{"encoder_positions": "learned", "shampoo_beta": 0.99, "max_grad_norm": 1.0}
Rows from block 4 of the encoder of a small masked image model, named by matrix and row number. Rows with one number belong to one neuron. Each number is 200 + 30 x the weight over its row's rms, rounded and kept within 0 to 999. All counts start at 0. After the name is the row's rms in percent of the matrix's.
After each neuron's rows are labels from the 100 images, of 14976, where the neuron reaches its highest value: "responds to" is what is common among them. Only what is clearly more common there than usual is listed. The data: capsule endoscopy frames (Kvasir-Capsule).
# fc1: MLP up (encoder.blocks.4.mlp.fc1.weight, 640x160), inputs 0-159
# fc2: MLP down (encoder.blocks.4.mlp.fc2.weight, 160x640, transposed), outputs 0-159

fc1.490,098,161,193,207,162,223,203,181,182,206,202,232,246,274,215,210,230,215,199,157,205,245,169,213,173,226,211,226,202,235,224,224,217,147,196,224,193,124,224,165,172,186,198,212,157,202,204,177,188,216,217,141,204,200,186,207,203,216,186,210,191,193,264,217,190,189,112,187,214,165,199,247,126,192,159,178,191,230,191,195,199,214,210,134,210,205,199,190,206,182,231,208,207,214,211,173,254,211,209,131,163,222,213,212,242,196,274,206,200,164,192,115,183,214,172,207,196,170,198,180,190,164,184,222,181,172,222,255,161,232,187,160,179,196,210,275,204,139,162,159,202,213,192,231,174,234,216,205,220,205,188,239,195,194,237,256,254,237,225,193,182
fc2.490,099,191,200,234,216,218,249,259,211,236,262,231,258,214,207,210,240,214,186,221,191,227,177,217,154,160,217,189,202,198,190,212,171,222,195,162,154,213,231,218,120,193,134,175,177,274,170,237,208,258,187,153,178,228,182,221,231,191,161,200,154,189,185,197,172,213,194,199,163,205,193,156,203,231,174,255,166,171,195,165,214,173,225,218,245,185,238,165,171,218,219,253,164,173,255,228,214,189,218,171,189,222,264,172,181,233,234,213,240,178,221,173,190,223,209,178,169,180,206,178,191,242,238,174,168,237,210,193,190,188,237,228,220,224,177,223,245,212,204,196,164,191,175,141,201,182,224,211,191,222,183,254,175,133,200,178,230,146,229,200,188
responds to: finding: ileocecal valve

fc1.298,090,131,196,193,214,184,196,208,203,220,154,261,203,241,225,193,260,171,197,158,191,218,191,242,179,163,202,211,155,233,225,254,213,164,175,208,176,219,207,173,186,201,169,238,230,207,147,256,247,276,155,211,253,185,166,176,144,193,191,202,215,203,170,228,223,155,157,149,212,129,206,232,198,189,229,204,212,179,195,236,164,184,154,169,208,175,231,208,190,174,209,218,205,188,189,185,214,208,200,232,185,240,147,220,207,195,276,213,155,221,223,184,207,188,206,247,207,137,238,227,189,166,149,205,190,191,234,179,197,170,200,223,194,231,205,162,143,186,220,227,223,203,184,143,212,242,148,228,219,198,179,152,187,181,251,203,184,228,193,201,195
fc2.298,089,246,227,161,190,248,207,204,180,211,201,234,166,218,260,219,185,188,210,229,247,206,254,246,179,167,185,189,227,201,195,210,220,194,218,236,223,265,194,173,232,199,135,224,203,189,194,209,214,242,221,147,167,237,229,220,204,188,168,213,199,190,272,178,200,212,166,170,157,206,257,229,199,194,183,209,174,209,184,234,189,200,198,172,214,186,172,229,168,229,261,193,190,189,213,161,187,190,224,201,188,192,172,185,182,207,212,231,183,156,184,245,212,241,292,230,151,188,246,165,220,211,221,177,188,159,155,192,187,216,230,224,195,232,205,270,202,202,198,157,184,246,208,220,150,221,232,213,130,169,192,239,173,175,167,206,154,217,281,168,183
responds to: finding: ileocecal valve

fc1.15,104,206,158,191,229,183,206,166,154,184,148,185,219,199,201,164,233,204,239,181,184,158,239,245,198,174,222,205,194,233,199,238,154,168,168,204,160,198,244,201,212,194,189,204,246,197,195,213,212,220,166,209,248,224,204,197,165,176,192,194,196,177,256,211,195,164,225,192,188,134,178,198,179,280,197,180,194,240,230,261,167,185,224,165,163,220,231,303,198,234,185,206,175,245,215,175,208,204,182,177,191,206,203,268,230,138,249,246,168,207,234,185,208,197,211,239,167,211,220,186,163,178,193,223,157,201,204,251,184,244,232,187,166,272,220,194,215,178,197,151,153,219,198,234,171,187,183,174,197,166,176,228,174,239,219,207,145,202,206,145,196
fc2.15,113,182,230,197,208,231,236,141,217,243,191,248,143,224,258,186,218,205,144,212,177,185,228,171,183,163,228,187,184,228,230,199,140,212,228,183,217,166,192,228,219,236,189,189,192,191,234,158,208,154,172,249,190,237,175,165,274,205,130,184,192,225,202,226,189,221,199,204,204,266,218,226,232,212,219,201,223,186,211,205,208,215,145,186,210,171,228,216,236,253,221,176,199,145,257,242,189,167,188,177,240,259,194,170,196,241,196,205,196,162,176,131,210,176,219,153,238,188,186,191,239,180,165,208,193,200,172,153,222,184,212,226,156,175,206,170,226,161,243,254,228,184,215,191,201,208,190,161,213,217,174,141,164,164,184,201,175,192,235,241,230
responds to: finding: ileocecal valve

fc1.267,107,153,237,251,157,201,224,173,204,218,172,234,165,180,228,236,187,223,233,175,210,237,225,208,130,209,186,189,246,184,162,184,231,177,189,259,160,203,203,169,171,223,209,189,226,171,270,255,181,133,172,175,208,169,157,208,218,215,214,258,234,191,188,161,183,172,210,217,232,201,180,201,227,204,239,185,190,268,192,232,124,235,187,185,189,218,235,157,211,202,201,167,191,204,212,225,229,201,203,210,159,205,179,177,191,158,202,234,242,179,213,235,190,158,222,161,191,197,207,202,183,179,232,175,229,208,240,215,182,168,214,250,227,185,182,171,287,183,196,188,182,194,209,159,165,218,137,217,252,207,159,179,192,191,246,252,220,168,225,252,203
fc2.267,110,177,191,221,190,215,190,231,192,194,230,183,183,183,173,222,180,186,180,266,202,165,198,167,157,237,179,160,232,166,233,149,147,220,173,271,158,173,212,211,230,251,213,172,201,178,186,234,172,248,185,211,235,210,212,211,249,186,181,179,184,178,194,192,196,211,182,145,174,195,234,228,223,228,168,200,229,204,238,183,217,246,189,143,232,186,169,161,237,164,149,166,162,202,210,262,188,211,165,236,218,128,206,251,236,178,205,183,227,172,193,202,202,223,223,238,123,192,157,215,170,197,195,223,207,225,233,209,191,167,239,161,242,200,212,161,222,243,191,207,196,254,251,209,210,191,205,171,242,147,196,169,189,181,200,114,207,225,213,169,204
responds to: finding: pylorus

fc1.214,087,170,237,172,223,144,267,191,172,230,203,182,205,186,181,230,198,236,153,167,157,163,212,214,195,212,133,187,179,161,237,177,204,172,243,174,170,214,177,182,167,244,189,211,205,220,252,143,276,218,229,194,192,159,200,233,235,133,223,217,222,206,166,189,243,150,182,222,176,233,198,252,236,193,235,223,181,202,228,179,184,173,172,167,193,213,194,149,178,225,233,189,186,213,202,203,235,264,193,193,174,161,234,245,170,163,165,195,234,220,245,196,214,216,190,176,206,199,215,224,206,194,176,214,132,167,183,225,259,235,240,160,255,125,223,195,212,163,200,186,188,216,163,222,181,204,216,240,217,203,182,178,220,187,217,208,232,224,158,177,212
fc2.214,089,218,197,223,173,217,155,232,213,205,190,254,236,238,213,176,223,189,261,220,200,201,161,167,151,206,230,200,223,212,215,251,186,207,208,191,227,144,227,177,227,146,215,187,206,183,179,260,157,190,178,223,224,213,209,216,185,229,159,180,192,268,201,221,209,222,224,192,201,211,165,153,179,231,153,189,238,210,143,218,240,220,185,186,227,197,169,256,266,220,196,146,244,192,199,221,147,139,229,226,195,223,158,182,229,278,210,175,143,205,171,198,204,187,183,210,169,207,174,200,176,199,214,172,248,192,233,148,213,190,157,258,146,237,170,173,201,225,219,187,171,184,219,218,223,229,147,195,211,215,192,214,194,278,171,231,177,187,228,207,194
responds to: finding: reduced mucosal view

fc1.498,109,144,186,220,202,247,208,223,209,170,143,204,200,214,99,213,229,237,257,221,209,152,159,206,183,186,203,198,199,193,229,206,185,213,182,193,171,183,214,252,198,212,154,255,242,227,175,200,175,214,180,218,242,216,211,161,195,173,229,174,242,181,185,201,217,236,204,219,215,179,239,198,175,202,175,198,185,168,215,237,186,148,157,190,276,205,279,222,180,188,163,195,163,234,158,204,216,192,261,258,161,268,175,208,219,158,177,189,213,205,226,218,158,199,194,215,189,256,223,223,189,188,224,196,147,208,221,199,209,161,177,165,181,238,218,222,222,212,183,173,174,246,194,198,224,193,238,136,174,219,240,185,178,210,166,255,152,180,207,218,224
fc2.498,103,223,177,171,201,256,203,151,214,195,224,179,204,124,210,180,171,233,193,222,225,232,240,211,176,198,229,200,162,126,292,222,242,189,218,181,188,183,202,210,149,188,208,219,148,168,203,214,212,199,186,156,163,183,238,196,188,168,181,243,204,205,207,215,230,171,174,222,178,231,195,221,222,207,228,176,200,266,192,202,173,223,209,159,226,164,165,216,197,135,230,224,231,183,200,200,136,193,155,193,208,217,182,221,200,207,194,229,202,180,191,215,212,181,192,175,236,126,171,202,181,240,142,250,211,188,181,214,191,198,260,188,231,204,213,140,160,201,203,251,280,204,182,176,190,197,186,210,217,233,203,197,226,141,189,160,154,140,245,194,189
responds to: finding: ileocecal valve

fc1.503,100,246,181,191,206,228,213,260,243,201,204,195,183,237,184,235,239,242,206,194,221,205,229,138,184,189,212,221,156,203,166,234,204,142,197,193,206,214,248,199,224,202,210,178,175,174,186,221,198,192,186,232,191,236,195,185,160,225,236,201,220,225,198,188,186,212,121,203,223,177,207,203,198,183,201,181,177,252,235,252,195,167,211,181,191,216,216,211,154,208,227,260,126,210,146,213,157,189,197,192,187,251,254,150,260,219,224,229,162,191,232,230,224,168,246,157,170,144,204,202,204,175,149,137,155,221,187,222,178,180,201,279,205,249,245,211,204,197,187,171,187,181,229,161,197,196,184,141,190,215,212,249,204,188,217,184,264,232,202,170,217
fc2.503,095,193,204,222,232,231,187,168,198,208,167,162,242,169,178,164,250,230,251,190,121,164,209,221,190,219,142,170,214,218,186,241,201,182,174,200,169,173,191,202,178,192,179,209,222,202,208,172,188,215,258,211,235,204,186,198,208,182,168,220,209,184,204,118,214,218,220,158,188,207,165,137,239,211,235,111,161,150,200,252,174,207,171,239,182,171,196,237,230,200,198,191,231,198,186,196,134,211,165,249,211,228,146,194,189,141,200,219,226,241,195,171,247,188,236,203,181,166,202,204,205,169,201,154,231,219,142,191,201,212,146,194,190,219,231,190,175,215,194,171,141,243,158,218,244,223,232,199,167,215,207,202,218,252,256,200,182,230,211,177,186
responds to: finding: ileocecal valve

fc1.137,098,233,177,163,193,228,204,234,188,193,218,136,212,211,266,211,227,213,188,210,249,204,196,197,191,240,249,166,170,282,213,135,248,212,193,241,175,190,164,167,173,205,156,170,209,210,196,166,222,228,175,160,185,221,157,209,213,225,215,190,227,188,242,200,172,179,189,195,170,194,222,191,226,196,220,204,223,212,215,162,192,252,193,168,178,146,136,212,232,230,154,212,217,245,212,189,189,195,186,202,167,177,187,167,148,246,183,156,168,213,149,189,238,242,179,203,202,156,201,169,238,227,202,191,247,169,189,182,243,197,215,253,203,237,211,239,194,169,193,202,237,209,194,219,247,205,229,129,221,224,174,216,158,126,204,211,226,168,171,246,147
fc2.137,102,186,233,165,193,197,207,225,207,161,160,201,172,198,186,207,137,129,222,202,171,172,231,200,227,178,179,237,197,156,168,212,158,178,201,194,211,190,206,196,231,216,197,158,139,233,144,224,193,180,182,247,236,246,170,211,175,169,204,213,204,155,145,217,269,224,244,188,194,152,228,174,226,206,219,155,223,227,221,217,164,167,150,203,231,201,195,181,214,212,288,183,169,170,186,184,204,215,272,184,201,240,201,257,206,170,219,235,191,176,228,237,200,203,231,182,154,204,192,160,224,227,219,185,198,193,151,179,181,183,157,169,147,191,187,227,230,196,194,231,223,209,218,142,195,200,234,165,152,186,248,207,237,258,180,240,189,188,176,196,250
responds to: finding: ileocecal valve

fc1.62,085,227,202,202,176,228,219,189,199,240,213,207,242,154,216,237,202,267,156,201,183,162,214,247,188,232,261,207,191,197,257,209,258,181,163,217,191,165,202,206,172,196,262,170,144,248,193,205,220,224,184,196,171,202,135,137,198,197,177,203,235,197,190,196,217,191,230,185,191,230,160,190,205,195,181,169,180,155,175,232,169,203,265,214,211,176,170,191,201,198,216,230,180,268,223,233,177,257,244,175,177,237,169,155,190,173,196,177,182,218,241,157,169,163,210,185,241,221,259,189,171,189,214,189,208,206,146,241,230,184,190,138,205,201,174,199,266,199,186,212,255,209,184,237,212,181,188,188,186,176,230,189,150,272,192,221,166,228,225,215,229
fc2.62,094,165,198,250,199,197,214,225,215,189,245,199,235,209,141,219,194,143,208,225,214,249,195,170,192,240,199,177,198,181,151,254,183,236,193,185,220,264,215,234,189,176,176,266,173,219,218,176,211,212,221,225,179,207,180,220,197,182,170,221,219,192,204,167,198,239,198,199,207,197,241,190,202,212,155,245,149,268,220,173,207,204,180,188,208,240,239,251,162,204,201,149,174,135,136,186,206,182,160,233,198,183,224,167,194,232,156,200,196,254,198,201,224,202,172,176,162,204,185,205,240,223,206,220,214,189,229,212,182,253,186,222,197,105,188,191,146,161,237,177,190,247,216,139,216,246,234,185,215,213,157,197,255,214,207,190,269,225,219,217,210
responds to: finding: reduced mucosal view

fc1.82,099,213,213,190,230,197,209,202,146,243,204,208,216,207,205,226,234,204,193,175,259,195,191,208,187,250,271,211,168,163,204,199,181,180,147,176,185,154,160,274,198,182,238,173,207,173,208,175,200,202,192,222,151,174,187,220,194,212,234,203,148,243,194,121,204,149,202,217,186,155,196,218,226,173,150,170,169,239,204,261,176,182,190,150,150,201,187,266,168,212,234,172,198,179,238,195,199,210,246,158,191,178,231,190,191,215,192,187,226,184,180,150,239,193,172,194,169,204,209,147,205,205,214,227,238,193,217,190,129,217,211,188,161,210,262,231,233,204,215,193,147,209,185,225,205,250,170,249,146,193,227,213,229,186,172,211,219,221,133,198,248
fc2.82,099,195,199,192,196,194,221,201,211,175,159,174,235,214,183,205,239,263,218,198,172,203,265,178,235,189,194,174,216,250,186,234,208,233,174,153,205,177,176,186,196,182,192,205,207,276,194,185,193,163,244,199,202,185,188,186,205,175,221,195,250,201,211,150,148,226,147,217,163,180,190,164,228,229,175,210,228,154,194,208,191,232,239,200,259,170,271,184,169,252,148,193,203,151,169,184,267,221,236,196,187,226,212,166,190,184,184,206,230,179,190,173,190,212,176,218,232,169,214,154,161,239,234,181,107,185,132,191,212,150,172,174,233,183,177,227,185,235,226,204,229,160,223,154,193,149,229,221,187,237,165,218,239,180,180,221,171,240,200,202,222
responds to: finding: ileocecal valve