Weights of a small masked image model.
Training: soap at rate 0.0023, 7300 steps, batches of 128.
Rows from block 5 of the encoder, named by matrix and row number. Each number is 50 + 15 x the weight over its row's rms, rounded and kept within 0 to 99. All counts start at 0. After the name is the row's rms in percent of the matrix's.
# fc2: shared expert down (encoder.blocks.5.mlp.shared.fc2.weight, 160x320), inputs 0-106
fc2.78 094:35 44 36 45 51 65 39 49 66 73 45 52 40 57 44 68 65 51 63 25 55 32 65 48 96 68 30 27 65 55 52 63 34 47 56 56 69 46 66 51 80 62 43 49 63 54 35 42 71 15 57 43 53 35 46 52 70 60 46 29 35 44 32 32 53 65 50 78 58 59 30 32 26 50 47 48 82 44 46 12 51 56 27 58 38 51 48 19 65 53 39 63 48 45 45 70 15 55 68 36 36 38 32 43 73 49 60
fc2.79 094:51 32 59 38 38 78 55 25 58 53 43 55 60 78 52 68 63 53 26 15 67 58 53 64 37 84 60 50 85 54 49 27 49 74 50 47 59 51 50 61 70 45 53 60 69 57 25 32 50 34 20 47 65 52 22 61 57 56 40 27 45 34 58 63 61 36 41 38 58 57 38 62 44 51 51 63 56 46 60 33 72 54 20 61 40 29 73 70 75 45 32 46 69 61 78 77 47 44 61 57 47 49 23 41 44 29 70
fc2.80 100:33 39 47 78 38 48 84 64 44 53 43 33 75 44 64 71 48 30 52 65 82 56 42 51 61 58 65 37 44 29 66 66 54 61 44 37 67 36 67 52 67 46 57 63 37 51 53 71 58 57 74 52 49 55 50 43 35 43 59 11 21 24 43 35 45 87 39 16 21 47 38 62 59 61 64 64 66 60 43 66 62 39 41 66 53 51 58 47 51 69 64 58 20 31 40 66 52 42 61 64 44 45 63 55 48 37 45
fc2.81 103:60 11 30 56 65 58 56 45 27 29 69 34 75 59 60 40 50 39 79 38 53 44 44 57 71 83 22 44 54 43 71 31 41 28 52 52 47 80 37 67 49 57 47 50 65 76 67 57 58 54 41 66 39 50 49 57 61 77 63 70 52 36 55 38 58 44 50 59 41 64 28 21 28 64 36 58 46 56 46 47 23 36 66 40 52 28 38 41 46 46 50 52 47 53 51 44 67 41 34 53 33 66 64 28 58 49 51
fc2.82 103:42 42 40 24 73 68 31 57 70 39 53 27 53 69 51 36 46 65 67 13 46 49 38 36 48 47 39 38 12 63 70 49 35 50 38 71 29 36 33 61 50 46 37 37 55 65 71 40 48 73 65 57 33 77 54 53 64 63 35 45 65 55 41 37 46 53 50 48 39 53 38 22 67 64 37 61 43 29 41 72 42 71 40 36 45 46 33 33 74 90 42 47 53 31 52 64 50 36 60 50 60 59 82 55 32 45 52
fc2.83 113:49 37 20 83 80 46 49 46 42 67 25 67 53 78 51 62 62 76 61 35 29 45 48 56 58 67 44 30 49 55 65 48 39 56 50 56 27 43 68 63 19 39 47 60 57 57 41 35 36 26 78 39 55 57 33 54 58 59 59 44 55 46 41 30 55 32 55 44 45 28 54 47 66 48 26 71 36 65 55 59 63 72 59 64 63 55 57 50 47 45 45 66 80 53 52 49 32 17 47 84 27 63 51 35 55 41 72
fc2.84 102:44 54 44 55 36 38 58 61 48 42 42 42 82 30 52 40 53 39 46 65 35 39 41 67 33 57 66 28 70 58 27 28 48 50 37 38 32 51 40 95 36 35 47 29 20 35 45 76 43 62 39 58 44 67 48 64 58 31 63 60 56 62 52 52 51 58 63 65 48 53 53 56 41 44 48 33 33 42 63 68 43 50 62 53 39 33 60 42 48 32 67 83 76 36 63 60 54 48 46 16 63 72 36 35 76 45 32
fc2.85 092:60 60 47 77 47 54 44 25 73 44 48 69 53 69 39 51 52 56 52 36 68 48 57 82 57 44 43 47 73 64 38 71 48 47 48 48 55 79 55 88 56 72 39 62 69 55 53 48 74 39 16 42 70 35 50 47 58 49 62 37 71 48 69 45 49 51 59 68 40 29 44 55 70 54 65 49 58 54 49 11 70 48 49 42 52 55 65 64 17 55 55 47 41 52 62 73 28 76 56 21 61 35 70 56 55 61 69
fc2.86 100:41 59 61 85 27 59 72 59 54 49 35 44 37 21 54 42 47 31 73 75 59 60 69 53 61 43 49 50 34 58 52 63 61 18 47 47 54 30 31 87 74 53 29 94 43 47 45 66 65 58 57 70 59 50 33 52 76 28 48 57 60 20 35 51 45 43 67 41 70 41 73 45 42 30 52 37 51 52 40 33 75 32 57 51 38 03 46 54 57 30 63 44 60 58 52 20 23 46 53 52 34 56 36 55 62 59 60
fc2.87 103:71 49 50 53 37 30 55 69 61 57 53 55 48 46 57 38 48 82 48 76 28 51 39 28 38 76 41 43 53 06 32 35 39 45 58 39 35 48 51 58 31 30 49 07 69 38 33 55 59 47 53 26 81 38 49 40 46 73 57 41 50 71 75 31 53 47 50 53 65 44 52 49 61 51 40 43 48 58 51 71 49 19 52 75 73 68 48 80 62 40 53 62 38 59 77 40 50 41 35 41 47 52 42 28 63 34 44
fc2.88 102:63 54 68 45 48 65 52 48 04 59 23 36 48 37 38 35 77 36 49 58 45 54 37 62 49 36 71 50 32 44 35 71 47 73 46 52 41 41 55 52 62 41 51 49 71 05 46 68 41 52 44 69 52 63 43 44 54 57 53 53 37 80 47 48 73 42 57 37 39 65 33 63 73 57 53 68 60 52 92 60 41 33 55 46 58 29 50 74 47 58 39 42 43 49 36 59 65 62 26 26 76 53 49 52 39 56 40
fc2.89 100:63 53 50 38 63 28 59 45 39 41 34 45 53 41 62 69 22 54 47 47 60 54 38 65 67 27 20 16 43 58 42 45 42 40 19 58 22 47 35 40 49 38 57 34 61 47 35 49 74 49 43 51 42 60 32 59 58 51 35 39 44 80 67 67 31 38 57 62 25 63 38 50 58 62 13 72 49 61 40 50 80 66 41 49 50 42 45 43 54 42 07 98 33 35 44 42 58 63 55 49 34 51 18 47 53 71 43
fc2.90 111:45 48 48 39 40 44 50 55 47 71 60 36 51 62 48 36 67 41 48 17 46 63 46 61 55 44 44 76 33 47 24 64 48 71 31 57 47 62 47 60 34 42 72 77 32 72 32 51 59 60 35 44 57 66 48 42 50 68 09 66 70 43 36 59 54 27 37 75 43 61 60 44 47 60 64 52 63 59 68 24 35 61 30 61 63 25 39 84 53 37 50 57 84 54 46 60 64 34 28 61 20 48 40 35 36 41 57
fc2.91 096:57 42 49 52 38 39 56 45 85 19 33 49 51 52 69 44 35 46 48 67 70 36 35 47 59 42 43 39 67 41 69 20 49 63 29 58 46 34 60 52 40 56 55 62 44 68 53 39 53 60 55 65 46 55 63 50 35 46 61 74 46 66 37 52 36 65 51 33 51 82 47 26 70 73 50 47 39 44 51 66 59 51 49 45 41 49 74 44 42 86 39 61 70 26 71 56 42 29 39 17 52 56 51 25 69 78 67
fc2.92 101:36 31 50 47 69 48 42 59 52 59 70 41 61 53 38 61 42 59 45 39 34 35 28 53 33 82 54 36 60 35 58 45 64 24 61 56 37 81 45 36 85 35 63 16 41 44 43 34 45 65 65 63 48 72 34 61 53 45 42 45 44 64 58 40 44 89 24 40 43 44 38 37 46 45 53 39 55 95 47 72 46 59 26 50 42 54 72 75 40 44 71 51 41 36 39 53 81 64 28 23 55 50 36 53 50 49 46
fc2.93 108:57 55 42 68 54 71 44 67 50 55 54 34 53 16 39 80 48 50 48 53 44 59 31 57 42 56 55 54 57 60 06 73 44 59 56 50 37 55 43 58 45 32 55 66 54 31 45 38 58 06 48 49 46 55 30 50 46 53 29 69 60 67 60 22 67 39 38 54 49 68 61 33 53 74 63 40 54 61 57 33 33 61 60 37 27 29 63 40 65 43 55 34 67 61 37 66 65 34 49 50 29 38 22 69 72 48 68
fc2.94 101:49 39 36 48 73 47 35 70 46 53 30 45 54 34 38 54 61 63 40 82 50 19 45 64 31 73 48 50 76 68 40 51 51 50 55 55 48 66 45 73 65 57 45 65 39 29 66 54 64 25 35 60 39 48 34 42 41 69 33 64 45 53 55 52 27 05 41 47 70 45 44 42 54 75 54 55 52 47 47 48 68 53 61 32 45 32 40 31 22 65 46 37 66 69 63 70 61 30 47 43 76 45 48 67 64 43 59
fc2.95 091:29 52 73 32 32 59 35 54 26 23 42 47 53 56 64 60 68 62 28 14 55 34 71 60 67 63 62 35 41 68 52 38 54 61 26 52 58 29 73 63 48 65 41 37 25 52 36 45 26 72 64 26 60 31 52 39 38 67 58 49 39 47 73 56 74 58 52 66 77 21 43 57 42 23 43 58 42 48 70 63 58 30 53 62 45 45 62 00 29 15 51 48 57 56 66 50 30 52 51 36 62 31 35 11 58 39 64
fc2.96 105:56 40 38 66 51 60 07 55 34 42 34 36 80 44 44 49 46 50 36 67 36 48 54 55 68 53 60 43 67 43 48 28 58 49 52 71 39 70 39 72 55 50 40 66 56 46 47 52 43 31 47 38 45 49 26 29 47 61 29 70 60 45 35 65 66 68 55 46 54 52 27 55 46 40 14 33 59 25 52 18 68 47 57 81 37 52 63 49 78 55 16 63 56 62 39 38 54 67 27 34 59 48 56 42 41 45 71
fc2.97 098:46 72 37 50 35 62 37 53 30 63 32 19 57 56 42 41 71 57 42 48 44 81 65 54 46 25 58 43 37 35 73 73 38 38 39 56 45 48 52 56 31 39 31 41 37 46 31 53 79 58 31 51 39 38 20 22 64 32 55 18 46 97 76 36 26 30 62 30 46 55 40 50 63 54 29 42 62 44 56 34 31 59 44 64 56 42 82 89 49 68 51 63 45 36 59 52 64 63 50 65 40 23 44 45 33 67 24
fc2.98 098:80 46 44 46 29 78 67 56 38 77 73 56 64 40 45 42 48 50 58 49 41 60 38 48 59 37 49 50 40 81 53 62 34 70 41 52 65 76 42 27 36 44 26 65 21 37 51 31 34 28 50 42 29 24 35 64 43 58 57 42 64 61 45 61 47 27 59 37 49 51 57 26 58 35 49 39 25 39 45 28 60 59 40 50 58 40 45 48 57 63 51 85 67 54 57 57 83 56 45 50 34 46 50 35 70 48 69
fc2.99 099:35 31 32 38 84 55 36 54 74 38 64 67 50 51 74 24 29 52 67 59 47 20 52 36 62 61 73 56 59 55 54 42 39 38 71 51 43 36 53 32 27 42 65 55 65 18 80 38 56 50 30 41 76 61 62 65 42 43 33 48 56 49 54 63 50 68 76 56 56 76 66 70 42 35 43 62 43 39 46 23 75 26 67 66 20 38 52 38 58 66 61 72 25 46 35 39 65 65 74 91 45 33 65 34 65 73 34
fc2.100 098:46 42 29 65 54 54 48 59 65 47 54 25 79 83 41 55 55 62 66 36 35 56 47 67 44 56 36 37 64 68 20 60 50 75 63 54 30 48 36 41 60 87 48 43 64 59 48 26 60 64 39 41 64 41 37 56 32 66 42 29 58 72 39 74 48 30 19 47 54 42 55 39 42 63 48 70 44 54 56 52 35 35 58 74 48 48 53 69 36 52 53 55 45 43 56 59 59 62 56 43 26 39 47 32 57 54 35
fc2.101 094:34 27 81 41 45 28 51 82 56 49 42 51 48 60 64 67 39 32 43 36 44 44 34 80 53 63 43 60 37 74 48 80 51 65 48 47 44 50 45 29 38 39 55 39 49 64 44 41 30 50 46 81 45 43 44 43 61 59 48 50 63 36 71 61 61 51 76 21 58 30 53 52 41 35 42 74 58 53 57 18 56 49 40 40 48 47 47 64 26 45 54 10 50 71 61 88 37 31 35 75 43 52 43 47 58 58 41
fc2.102 105:37 39 61 46 58 43 02 46 45 53 62 51 40 36 62 50 57 43 62 59 57 53 57 40 45 49 56 73 49 49 66 67 67 62 56 44 46 47 47 62 33 51 65 34 24 37 63 23 46 39 42 60 64 39 28 41 78 44 50 54 26 92 34 44 42 67 40 55 52 74 38 79 32 57 55 61 02 59 27 24 39 24 38 62 52 78 54 59 72 30 48 78 70 56 62 45 51 36 31 54 58 59 50 40 67 36 39
fc2.103 101:56 28 64 68 68 32 54 68 48 44 67 54 42 62 55 00 36 42 66 32 60 50 39 16 30 63 37 41 47 63 51 57 53 55 71 73 38 51 38 65 51 72 60 46 34 43 57 31 50 56 24 55 26 50 41 54 51 77 69 59 48 68 31 74 36 70 63 48 55 48 39 40 57 26 43 25 30 65 38 55 50 51 73 46 45 58 36 50 61 38 54 75 35 30 39 43 40 59 35 42 74 27 47 36 50 55 31
fc2.104 093:79 40 52 53 37 16 52 50 48 57 50 34 44 49 54 58 72 56 50 34 42 31 42 32 36 32 35 68 44 52 48 49 35 54 73 55 58 60 68 53 18 55 62 48 48 53 72 32 54 41 61 33 50 66 86 44 37 59 56 80 55 34 56 44 51 38 63 42 60 56 61 38 26 36 64 57 50 50 33 39 54 78 63 56 50 62 33 27 54 50 22 51 49 42 64 38 72 47 34 68 56 52 45 38 70 52 42
fc2.105 100:46 62 30 54 25 51 80 55 47 48 48 30 45 48 62 47 56 27 50 46 32 45 42 52 46 55 33 39 67 42 58 57 42 37 27 54 60 68 55 65 33 63 38 44 48 53 50 73 72 32 39 39 47 53 24 42 44 68 88 67 56 41 47 82 62 74 60 48 54 68 65 49 47 52 23 49 57 66 54 53 52 54 68 44 59 60 45 58 35 61 16 39 89 40 67 56 48 56 40 43 68 37 38 44 47 69 46
fc2.106 100:55 46 51 33 56 75 40 51 45 55 21 51 92 30 57 56 34 30 71 39 41 53 49 29 50 29 40 56 35 71 49 67 30 36 61 53 52 39 68 49 42 59 54 60 61 51 35 68 53 72 46 36 41 34 50 67 50 54 52 52 61 69 47 48 00 54 61 62 66 49 59 63 51 55 20 57 66 42 49 38 58 45 77 52 54 84 62 71 34 37 58 57 37 49 81 50 34 63 68 58 53 65 55 38 41 68 37
fc2.107 100:55 49 32 59 27 71 14 48 34 47 70 60 46 36 46 37 71 44 58 49 52 33 24 53 69 63 54 31 57 47 89 36 50 55 42 44 67 63 47 75 73 13 55 49 23 62 62 56 69 48 40 47 68 64 71 75 42 55 69 69 20 66 31 58 23 44 55 49 50 56 45 62 51 55 45 47 27 39 52 55 42 51 46 57 57 46 51 59 45 51 45 26 35 63 25 48 61 58 62 65 47 49 83 46 55 63 31
fc2.108 099:53 62 56 29 54 53 62 58 32 49 27 40 57 62 45 42 36 33 36 39 43 51 67 55 44 28 35 55 48 65 42 63 53 48 39 48 59 23 58 52 41 47 34 42 55 37 57 64 57 52 50 39 46 53 44 39 51 18 76 29 09 43 34 49 74 55 72 34 61 49 68 53 48 58 30 35 48 53 67 30 72 33 73 57 00 32 40 43 71 72 77 51 40 36 54 44 42 76 54 20 32 21 73 62 50 49 63